A small audio frame classifier, trained from scratch.
Model: 6.08M parameters, norm layernorm, layers 12.
Training: normuon at rate 0.008, batches of 128, held-out accuracy 100%.
Data: trained on synthesized solo parts of chorales (CocoChorales), 39062 training examples, 22.3 epochs.
Rows from block 7 of a small audio frame classifier, named by matrix and row number. Rows with one number belong to one neuron. Each number is 500 + 50 x the weight over its row's rms, rounded and kept within 0 to 999. All counts start at 0. Numbers have three digits each.
After each neuron's rows are labels from the 100 clips, of 14976, where the neuron reaches its highest value: "lies over" is the class under the peak. Only what is clearly more common there than usual is listed. The data: synthesized solo parts of chorales (CocoChorales).
# fc1: first MLP up (model.blocks.7.ff1.fc1.weight, 480x160), inputs 0-53
# fc2: first MLP down (model.blocks.7.ff1.fc2.weight, 160x480, transposed), outputs 0-53

fc1.142:422540523459525478442508479503585508570550494493527456450511506525536527552554586530545460593534458505514456549458491471539553396417533513523445481510530532412466
fc2.142:485587458459422465394583498531497511495489493407436475497407449534432556495534418377504483468489493514476511471475484509490549484512479525416509482587620422514489
lies over: G5

fc1.83:501449447484424544466486462575514471517454494558501479520527505483579465502537553514556581530536519438471520591455529508512474520464443522612518513507401514415486
fc2.83:593386504477540416445535463535491456513519524505579544642545447480551466467486614502562521527501453551401500586440505537480533528461504468497481467510560470540526
lies over: A3

fc1.342:555541455485350499499428421525440489526504460419494544482465585540483460540523531532484478454500550404491475490524532487509446563606462542541472563471460575472485
fc2.342:509465565517488483458435461387474529402470444549508532481476419539486426480596445602512540489463401461430411530494440505523540428474516476557515484478509499553522
lies over: D#3

fc1.339:518517513464532439456458519460517549552489597525549506533569483529377580576468472394589500501515506611494502507571474488609449541463500575494638523520471492468488
fc2.339:507449483536615549504491554391443515477453469467531626501549512405575471547477550461429560597483541603519495475551481512491604538472486517572475506587490489433445
lies over: B4

fc1.477:552504506487498505568548603491548437533519543603531576457471459501514425543531484598433520456462534435463542476492531555478432425437502543512501470500477407557424
fc2.477:513544540511482573475468515519482429420546584513523612532481474567583529482479462480493525533556491518544456450464469493380510518548469499500451502516521542472502
lies over: C5

fc1.140:482518452507485504421479480442569484545564487456552446487494498500467562565539579570466507513512539501497497489457542523453498662504503484543536559517574588602471
fc2.140:481540431470512499484474505477467484576513444403512502518490487463505506473474520523522504441435487441542408543481505565456540483441561467468472483499536583438482
lies over: B3

fc1.148:540469562483466533447517465487475471401541499473492477493612452446546449475403462580452528486509549454435483508522501571579498529576515437440542536541583509485411
fc2.148:542480449538491502486552438557505525496478500542547426503564513492565576519511499587562507447496539542599474468526428473462538514542505505449604431470482552474487
lies over: F4

fc1.320:533596483522486505559453493515476487479484557564431678443465450561469462528536515463464508498410504508399433504496501514483417620502507544541491501498480557474525
fc2.320:535567545505473509516548464518486454473470478479434493485495397483503521457519443521436489572483471576445575500523535503453458593500469469442411537490514544547443
lies over: C#5; F#5

fc1.478:519512498464513472404474521573517427489505489568530484475459563540523497572496577537549502546503471468537524463456575538528515485534548508560510448458443515480528
fc2.478:479497570529503522515432577443580516421520428529430485498513519572558489409433491495469493514513442502391476485435462512462586450480588495480512503459515508549538
lies over: D#3; A4

fc1.204:468414547531461591512507487536538508552449447522437482540519524512522532493419516452469501510507454591453549541548502537479527481496377476515403441496600566436498
fc2.204:544470564509527539393476529460453492531438568378517501455558530545452403502473472560478530408405559560463494540447486542432564449506402464503435447556615438502475
lies over: A#5; E5

fc1.186:519523480626517494456406457414422518515518530564537474468501439454472502571471446464376492499568521488438561524511485497439450491468474428505490535422522564571510
fc2.186:454542510507422455615568517470479512490502565457517476489428576478560562497473513575499473534583562500466520544518495468457538498589478582498528546531495534454546
lies over: B3

fc1.194:499511527522586493489570544563526465522479561393543456399576457551512476547520548591518507535515525424462457586520450394527515551517470515447535525480504436632427
fc2.194:523519474516588528404462453493558498521534584402524469490615549598500503492578564553536522531403490450454497497388494503535501440535531464509485495489605423535477
lies over: D#4

fc1.412:443565548483525401509560510484508546541599465481511503472531503496641495467536438472414572555525476539542444421516492536507464526532509553506571480527476465532487
fc2.412:380539480406476473477476467550507544476466548516518508442505400517558392501444625462458464531534477604457497465550559527537526516392525493464532549528498512482476
lies over: B4

fc1.49:553453519514540563460565476506523489631552527516533574464447414518482454514491508449518486486504519489439541594576569379489503591516472516596456424445489372426541
fc2.49:520474524517424536598480488512473446551431413561591492511552427562562519452478515457528448538555436541432518429468449440524575514523478475448428495435498494431502
lies over: D5

fc1.56:414411497490473485545446419495448383437465547527493450507485513474547581512483433546462592499474494496509526491450449522546547542459516614464439542499538441514532
fc2.56:488482504513559590518473422598528496416513528489433498443465513480501524493378525536578466486461436552491520513544529462472473463550544535473502478458494485528612
lies over: C#4

fc1.98:514460501587465498552519486492524446473438484509509544456548545497545467400527561490399436522485631494439529606542580380535473514507534493502526464484453427435484
fc2.98:394548534581508589409442509465492461524492404508537452507477553548531508524533473462495506458466568431496503580461510486535525538493524424497465489391494446480486
lies over: C#4

fc1.443:460538442569411484505460494482479518416457541526357499536542485535583536532655549487488447561443509473533498425579500524469479479487632536517469588512524543443446
fc2.443:532542457526465476618504528476571476480469435541408486506470524480474563437598446544503555558513469429475459489532485510459500454565481568537523618488513581464407
lies over: G5

fc1.470:518424479487479457463616560431482493398511444512459517492427527446473465500475459613493523457475480449502474489461495598505554511609569536611437485561520557530441
fc2.470:497413466477481545490496482484441504517519513438343578518498517425522492448531531491509555521475458495571499538451530516402617548550500533570484538528472456519503
lies over: C#5

fc1.185:464552492489544515550502470513489527536568498531395524386398511393428422487474480501528444496482636456541467565521483513575408526545550485454551474519492587516499
fc2.185:542472535526529481548458450554515496452503407535531411533508460436548425471515570576603459516554474474513418489457482475513546430578436418401531526450544391501573
lies over: A#4; B3

fc1.315:432569412502447487578486553505524448522513457548531540504512525517494466506484527575419432470478492532411528408417410495524494521507466557465516402468486454589454
fc2.315:462522512488449441463569551536469461543520432593480593572507613481503519513470497568451490549515570471447449549489497484452404577424489500530484499488529511525547
lies over: A5

fc1.218:560477517517424570376526425515502431541516495552529563504468409529456454510569488381498496557542492476500565477463519512540546517463505594540540549494559560509524
fc2.218:532473683533579522535591588422492468517501527474580499518394570362480558549397498503581520466605523571489571521534559514463451554529495492443547565512509514607524
lies over: G4

fc1.270:486454435534484472468549407467495433456511476519481514492508488532535425517496472506527523482600503456459449518536617538549446528472530492562494557470556553674512
fc2.270:446464486460492485503448527559569484527486437658504490535542511538526403533449450553614613539440565546488438494449595417511468613467531501475525547481555554414541
lies over: F4

fc1.9:556437513539526533557588546577482464570494556529507522462545459490399450512468472443488532509516413580424466451501438409491503516560533542585479531429457495539458
fc2.9:463449587495417529444473455437492519522511581510524550414513435502583458517501488470435429490397523507575401480488477441516559479460432538428409499451502460486560
lies over: D#4

fc1.64:485527482517533510467571503564400484484432556565506597477583438487482472474475535534390556512483486483508509520505484514519505484469564464388563594447451460491490
fc2.64:568565566462487555557488516528546503590467473496502467495523561564506446391456530574470525520449463519487436609536468467448553506504523440455465564468552504487538
lies over: C5

fc1.66:438478475515575511551567566533501467510512480487615548549547493508504540473493593399467581503520467422538434433545503451545415583459542490521536503544455527502526
fc2.66:495482546588558459413536497514491430573439525431570513489560541513503524469507549530511579570467554523450473473508465446489437624473385464523498593536602490613448
lies over: F4

fc1.330:530529546509505559502557473504533506525452481501462513455531500519507509468507504470422439441582448465464537644428430441513433542633486477494475447549435379510603
fc2.330:545464505490489583535420426501446582541460475517478477549476520516516583553567480475469525461505501444502481525426465485514388557580445453511504443452446451496613
lies over: C#3

fc1.431:401516431453476506468532518428527514540508473508516477517349523565452531542461543590526418613371491494582506609564554586492506433420528464589450514473610548460517
fc2.431:457553526484498513425470470478485548470630436487493461439487501424470527402395502600619490482554506449415529449500491506427547470544546508461445494498549451404604
lies over: G5

fc1.251:612421435587442510595556480460529486434585500505493527452508477529456533441511532529500505535461498421445538420496475464524523432580541439575524445593522494463492
fc2.251:447466526553594503491446587487509530421565486507341460462519414524542500475538558543568572452469564523478475462478506451420431515530555555458466532535467520480432
lies over: silence

fc1.121:577480552477477473461427565540603518534473528512434483595468379589556487500477489481523574518488464463521476448484406529514582536528634484560461499492517499526523
fc2.121:527510517474557528522542578557552522491540545538458494474503507473485539512487527601546494610489478522541456471393465493566514528600457511471558502535586464460487
lies over: D5

fc1.358:538521457541523520468656562583533506437526492473477541576476477450486539423545522535462528491463527570546458530548543508542484552487420389439470440408540528499507
fc2.358:492489548503423437485463576540457570552508500544485498504576409519419583484470518561496447486561541553555486512457461509580539562445571559578485514525502444511465
lies over: C#5

fc1.233:456542515518542522550519551491526502363435442499467534507292510607558511436523569578568540555490490431519449624487545518539432472536527444471451512535545479402531
fc2.233:548556566524487562499467433477513481539586538475377427517573545525501435405401589591481532487459469474535405463429449478528543478561532542478468485534499533539516
lies over: G5

fc1.30:502509491482460496509582524525516541504525476537455400487530516496513491582503514478469500405487447463482570522529462500520444474562486384558511390429384473539565
fc2.30:492468533488516496588533544492553502456503501490558519547538467458535537455470601570480470496452483435547410436458426550469489488619547459468465401546451495425526
lies over: G#5; A5

fc1.156:644395581440484467511596474513468418529435496518520474534438481521420457520495472458482531487581558488530527515532453552453520521479529548458596425462487467504455
fc2.156:529443588520513529558464603448420479434527419495499648502497503473618579562514528539453453531459510529512505500535470457508490474519452473437567468510523471543444
lies over: E4

fc1.388:421400513465436436510530505509515575551502453479531468530484541388576521423417457497428499554497446468529535508513450670596454519523474529542486517493506479427509
fc2.388:568476506462516454487487416628553519391536425467549480545556573507545445435590506478592599502550605534572502455447543529446450496485559508537469455506502489414585
lies over: B3

fc1.191:532419424516542566583434499467460539505454550414568572430512486537450487419476546547481444462531553475553495464448521447511528511438415543425561538516579565490502
fc2.191:488413509508587567432450532499551558455490473418602450491509412437570411502441478643478510549477515481434473589451464454495442521511539491545564533557459465475473
lies over: F5

fc1.416:446580492501514473580511543401480478397562475448536465579566421504526477502513474525418404515535550490476526489453597422426492477591439447439467370438507472506514
fc2.416:404480443524363434526478475467471449433537526523502496558480451443492497481516509499498496510586495430581563558534473497540402437532515490451515457455619518445579
lies over: C#4; D5

fc1.151:475432516546514529482428478459497476462526528399539494527558550491482524490500444447496449479493455398561469469493499537525557562482478495542461587602528504556555
fc2.151:443457508468456574460540523557501513508459437598525613572485516542567503530551503463509487504554551530494486556434516488531470412475517480480584440520481507512451
lies over: A#4

fc1.31:545527534510512409521546553467478450539512464574514527426440493478480448527367531481542505558431479494529553521579497510428581391587480512523524459596502508545478
fc2.31:426495584504566499600395547478562476546520490549452453491538459337463370502467484480514535493454500538481434474555482520438536433533462562468435560438483442394502
lies over: silence

fc1.336:552517582527656537575551502484495553533485571535558471478526515416533393421508479509475517520536477560529609397414475593456418474539496500526531454469520464448517
fc2.336:441468505511512457553512495513578498439487487475534460505455495479417478428491576547487439567517564452535463492542508551532429417538491499563526445552564526466432
lies over: A#5; C5

fc1.464:485496550421389560505438504512509467525424525476524479496495394488471473477531485550511498488594475544482499505567533554403485614602496515579429473448487509540592
fc2.464:543510515457442494452440528551552574457465427478545542569398513474507594422531487507516485486564524497445545519542473570501515546525437511532512492375473446509500
lies over: G4; C4

fc1.112:454458510479411528466461511565473396481521403542445494485419620435441493502434478554522462565557460594494560468536398528555414535442497613478524482471531520431549
fc2.112:418517451538484467499526508513455511490581415517566472494416434536532505494535587518504499481525484422475474545500455553492491574452447506524535568388570489502493
lies over: G5

fc1.238:512491558467553574482450557489527516583520502477432426548429511506491536531508560497631428470540400572503419487574480531449552552467547496494583452436501468550510
fc2.238:447513549487485470452504430545471461531466525476467591534444496455515472527425506408469488540585499534486451445519542609460618509457458489450466509576465462477485
lies over: A#4

fc1.17:578407513529514554557442446457454417557444493459479593451564521607527570555513441539506563460471456445446522472481597440561437507493471498580487613509456505556441
fc2.17:501427489595583558572492568473539418439541533480511508475565428567477531547575579456559583524455515519511501466533525422468471417534550512515427514511552492540417
lies over: C#5; silence

fc1.360:576476481519555441597486445415411496481485526415413492493468455533530552587639478530524461500496461477468479490616444482526496519514528525530481388589493456505601
fc2.360:491458443530548519562472458498513510543601542555400528523574476494544497597499510435483473556552452568582473564475474534501459430591480427388480338516407483513454
lies over: D#4

fc1.284:447498558509521525425522514484431483479577458464600423481521514514529492541504555576549400409556482490418395461479513440481462580453514486522541459520518487505574
fc2.284:466497454495518587463434450511463505573541478367473506478462479565574476557449469458419506478488459540538494448398449517482511422475520544470536547396569466481525
lies over: D#4

fc1.453:554463526525516498511602409530471550659471515540506515509483532446439570399417454436467559508563468514484449455496483427605469524558468552533577509448514478518543
fc2.453:461480494452512566457545454511562487563558436467574456465480546514540429478591599416413410497427487553510444495466566399516467509449445506485535545468480507418437
lies over: D#4

fc1.40:454553465492537588545494494542509440448470476533503551390555550465512590466518510457545490533573466505511575545524467470388483530454465399532479477568565452452579
fc2.40:351452509513425466476509499497513623455445493629458530554412551455541456433567447559481436464511473486452469539452459540536603587501377462460505458495565415575509
lies over: D4

fc1.90:466446476548577419503581489441519507554464468500457522461519485572506581464546511464506407467528536527492493560549539531460502527530509569475530551526491447576535
fc2.90:463455543586592547584414426399437465594473453479497529496503521526661555488581504474514516433534606524487493553509437470486497433548601451483610406483438489488505
lies over: D#4

fc1.223:561587449490573489487416576501475588546556472467538581601549498385464427442458504497568485503514484526442442464531505563481437511574439517422531392570421530515558
fc2.223:467438543548463477437517451536501499538426450451520507418595484499500457436543547481463561507504496568528577557530478575468463461556457431443498493508478499464487
lies over: A#5

fc1.297:523461527478534528501584528513478565479414555455506524427501432513475407518484581534487404576590550495505437540483533453526507462435562539423563634541586578508453
fc2.297:454544575553520538532480479485561584597567435382455459478435578562512457539399517529485518529480454497450425566458473458566591445549535539544562443552502474519542
lies over: F5

fc1.396:461446546510511496484555467517465497528529499507585451487513570506617453516513496457445637560379573506460505517520503456500406475500461489544487517524493487436513
fc2.396:536394378527465442512505471462511469522566463572497534462571449514527458476542491463464425566401515520508475534473606597585517564556613417457473533520500525379498
lies over: A3

fc1.393:493523519571631631516477481503467541546450514504556453477603464471482431442523508540382451493523504461503473427487498458519448485580489476421522533558410531453476
fc2.393:471465544474478480458468479548466551566446564443503509439471485507553533560541529529463554478579499518680490615480421557440408493537486522466500517470436494601468
lies over: E4

fc1.26:462495467491425529461503498533406427630570520585509497462483519498593468443520445537542527505472575528451583584488473546520421473560430474475474508484465524506397
fc2.26:494511512558542473463448416548434519573471518488575518520510604616447461434529623481494508443471540450487535532547372535507440476482469512495453473430500472448587
lies over: A#5

fc1.281:428511556503473537523613489528588548464505488369409489540484557456453416477535537606565554516457479461583499492557532474513488510512461536466499461528518522465438
fc2.281:496501464501474530468559534509555570490462579490511500451494537480623445480436569628566454517557454442482516483499424441504495467588518528527507493540606515455571
lies over: D#3

fc1.92:421449483568489504419415437498548534506403540496451511470532521482459515480559442555465459585482503497552452504581485529473482505495556527478530557512556541489468
fc2.92:417480494490544571462516516480509615494571456477494468485536453547484517473519580477525469521473521440536481563459489462523493512485569547561561528551531514518482
lies over: B3

fc1.106:422547486501498496502510503496526448556558556600591433426514514522512535535523547482448372466578555503431492599451481442441512473506497431547514477447582474533552
fc2.106:406514460451457529526517484469425506525517527493514433554441525486434477501451479509436488486596533543419632544460476433478446466455480375542408467576530560475599
lies over: A#4

fc1.381:509442498469459444521367533497497458540474522511510510489551556412529495557483531506606563579582562527525520508439619492457477530453426558578444434524458416498517
fc2.381:477472523525555520516465536554494480512481574482382595498520552603454521476513493483477465526566522491424405532450525456392465486521401538495449496532551508464498
lies over: A3; B4

fc1.35:415534580517481499512563501538551568496553541504489469543557471498503472519498596613522555433545448476479504524508496402492503435577498525548437492475489463507471
fc2.35:508498460354583438500572552498489520497550522414561507435431421463510517580536542544505539428494507564534527496446523507538517567573531451567458393568529536470509
lies over: C#5

fc1.11:461527551515510443454572549415459462485525428377548475546534515428546513517446550457551484517583565561419554450457490456505397561507419565547436507467500541551517
fc2.11:516408534550464512457582447477492462563458546537557598534426587554464485494529587430518562469487520478525496501574569419617395556527417490494570552496506460461490
lies over: F4

fc1.296:489561499493460434508518439452447522496600524555473452512505503621525512543566551536538510491514529539482545537540480499450435518504480494453575514594515531528517
fc2.296:529529462477543458503467444500420482418507508531477574544476470564506518502523472525410416489518481615562560422483383520539499480503571491512512452617511487496515
lies over: E4; B4

fc1.214:500444467549595476547541545456524505490494465479577554567456625452602510438544397446509489471455560502475452487500448421533497535415492542549504504481413481487417
fc2.214:501436485555480515437407556545468430511509603515587446487570456510582425441464461454521527512446585513561479511500574560566547561485524489554476456483555488448446
lies over: A3

fc1.253:496467465417617573399457554392561500484556489479510583532577490510411551522579571388509516518524510547510524436401507498505537555517487566510510403520467540480570
fc2.253:464486446467533467480428522493511547548469522474449515510462461505536488580412430479429529466499448543464442600389417474492495556443498513508454609482472508504454
lies over: G4

fc1.165:542567588482464540589579392432359582549548427507585502494499464480458471468513562498408511529488452507587462540426499524524537487472609406546617421524400489473498
fc2.165:520594511524419572531538384478546551525478459484412482504552523552570451489544558454427445490489526569450511384484550466554487478493558547473554520454521499428445
lies over: A3; A5

fc1.438:547469552454430475525503464562499402565413422550576464440523484478536505444591510613462571553530537463504456558500547433494485547556539299548437573458534480497492
fc2.438:539472550542455600537301434440528556454496467515510540490491562486447469474526532606483486401451497477540558531492596483494527589572517455497465563488576534535437
lies over: C#3; E5

fc1.33:477422419437531645490557484409438537496488498491500546498483529551583466533468461429696512559474524520511569475497492519516520566548513479631518494492490566539453
fc2.33:536486513535594457442512564553590527489500517515362553565487470537545530561412499544647523560510478509506521482423472467475467423520569597580481498539536580507483
lies over: silence

fc1.168:476538398532455524576545491455481454500523472550519563592484494520523496500485571543492517470411432507412513548523532403597443599494489471537494504484497383488500
fc2.168:452504585531505444486515551506436449513531524553504521594403470571543578458599586461393507459405489485473495412498543489468490520561477444543470447430498475463521
lies over: G#5

fc1.125:516435464517472455510537521397426566463526569403591433483552485578468509506424575447543479452621506479460454473513551396501498461433470588542528492526494492553488
fc2.125:512512475499534485473583492512489424437520493369506527531481499448439484547507473498456537442520497554576453550516528445534486510529451616546510512492502467415578
lies over: F4

fc1.406:564540586489564481526543480524472496516486526481603522490493455580498470426519403440396567431529485465438494566432534473461480458454480384515432493518486523517564
fc2.406:508617502480382486440534504494496448468496497507456501456582510485483515541603454520426486449524564515533502566512508467488451434563462412475536440386566505510490
lies over: A#5; E5

fc1.385:522440532479514515524512510497595436524400545477529506486485577444576517461537519501489517594369418534512462476478521481496637450510527526485454545520465455381466
fc2.385:500549435395478509505438550504437518535471454495493500414477462433588556501543444502516549433474581504505505443440420401536569505450528512509437492540435571521511
lies over: G4

fc1.241:400553423515489537565483496434459507435536646493601457532569560510477418508576464490501436500525473547427493484575595566545515508519500562560471436592459522444497
fc2.241:468555449529452488445557472457506524448441550565544548541457471513502438515591431527475523521444500482481504541600514516541446480540429519494662488454439468498519
lies over: A5

fc1.193:593502504564480537576452555549482461460486478452566468478509450542490556497490503512544472463505508484582484546579430523478420511593529438553547469474467394443504
fc2.193:493457526557508500549461618375499500486568417556494478425533472424527610446508576477447492571492535510490593514399521505413547376519520474614490491434561476486440
lies over: G#5; G#3

fc1.38:567490444547484459472531461430547544574470540421494480543582509517544572469425442499533490555566524469444496500430473501524456555508455625603497416551473524444514
fc2.38:463447475464609538517502534490532494513394438464529511558539616447429562613519543529375464504530515408507600465573510545479490552451483479538557445514512494520457
lies over: B4

fc1.61:515546480565480488575538490567518576550505503486454512467450488456461442423493490528487549507463502469586521482593559458468574471411593451494417476429555522553466
fc2.61:583536512511528451486493540484506516435453563458533513534544507434473505473433389536504480586515413576557476533529572450461604389571548494450453537447485467530556
lies over: D#3; F5

fc1.441:517513447497512556550566518467489479550458536543447433515470478424540505484551523504571426538466414384464480511513455473520543469516491546555541464477484456431498
fc2.441:522439492516495535509557642542527605439568549530511439539571490495509622491548554502481566485448537494540525486515496495533527424527498468543369433457470587520428
lies over: G#5

fc1.107:587582509630438409487537520547493574477486518495486422526485474478488506565458498475550461467458516447472503551553514531455512556564567514461495521468439398552501
fc2.107:501483444444492411513482500541547459516434482590471499530521432473496570425534457469445524536436529506493517371557477506562487506579449451591545543457435417505455
lies over: D5

fc1.305:454517494485502498495481503447482553448532492500565517461467468465523628507489465436507439512411586514543492461442492435606429579511506495487453489518500460462480
fc2.305:571517511439487413567484454517497454405447476467478531473520436574475379572448506507375449553438491427557528529481496442412392482430515492583498469493527560421493
lies over: A3

fc1.291:528480536546413518434545515462611556493553499582531478535482492473535509531537445425550521513496547503556526584546453485572557517437397453483415553462519508584467
fc2.291:536491533428517495477548577473538523565476590535471571556459582483480523524580487411589522499484545459530571427543519551538576508460530477474448499448461443562491
lies over: G4

fc1.120:516553512461473432570543523474518510518434488525493506587463477538449481471533409477556458475383550505514523533534447536517444447505571483445461450430498524515422
fc2.120:589477570475578661516491513427503564546552464523508451456491425513511498528496483538484485582483449481498491490457432475514574420547525504551414574462501460465578
lies over: G4

fc1.212:390467494486464402463486663504517534483584541491546523506523524440470560513506453513548458491489494520501487402485436492539529428430468557551504551544463456582551
fc2.212:473475392569545564516513522575388509566452600524426533581491582436560447522406470532411437440495532503512493517454524384534461468437516517570580497527492475475432
lies over: A3; B4

fc1.161:505570538467547575473530583546565426545478515451490491491444484502416472505494456489521470511502567505568376530550498478509544446501526479490509509419583542532414
fc2.161:481548536466426543434477484434503513519585374539485405495460516496468543516448611535570493491514457578490473482464472434465540522519546436480410556550583492481461
lies over: G4

fc1.170:524463482534503555519508499437501498500511494526468440526501516475490495476455460493575530525509526513486528522481485569560526458606477567533529494522454550462493
fc2.170:483509569492407476476517598450562420469498488576432409514580543474623541464554484439546596554457471495498482415585478490460472465650549482534519448490495440474475
lies over: G5; G4

fc1.440:532511438533464449499557415489503633479482572555382555572457466574549453510572445474456536451439517462484574454545462589507466451498542492493577569610420481517493
fc2.440:413559527516501479523547490554452511538488463523429584553526514424434443526582423504562544504500491567521543465494499458378492502536569639546498606496452580539524
lies over: A#5; silence

fc1.352:492487442447554604450466460471504522619525422472481537440487547451426550534527472421526390575479498449505444575419541502355562501535551556552460541511453566497567
fc2.352:458438408430465480510435555482555437567413442533462472525417483409462439424534423490540513464420520504563526570560472561429516501543481384474459489548467475567490
lies over: A#4

fc1.172:501599520462570542543465469497514520519522461488466430542350458522557512514462533529545407465471500575498403530463510542548564483557573435458498448532627508429413
fc2.172:463547616555508588505567497447508478509554441524614416501485457444492404463478512537548498460474495489448572467568412388487586543526561452472453532555499398565492
lies over: D#3

fc1.262:592533598545528500508582461538560544479418523433501431424379394481538479426506443516388480578540506476516526602548472487534542503575493492496418544452467471579483
fc2.262:511621608529501539503501452490518516548603422517426455466528520538532541480510463496496515539397517460510469523536595476541498518451532513448517409499475414396442
lies over: D4

fc1.268:564529463482541521396415507449476467532464558512471537493382476531382482490497491466454468445499623544492510513488489517475598525539533491491561525434576498585537
fc2.268:436439565437526455588502545444440387573503513437572507546447571493574423521503474500548499446484508404472614545471512470395442460406566382455501568608566554547498
lies over: D#4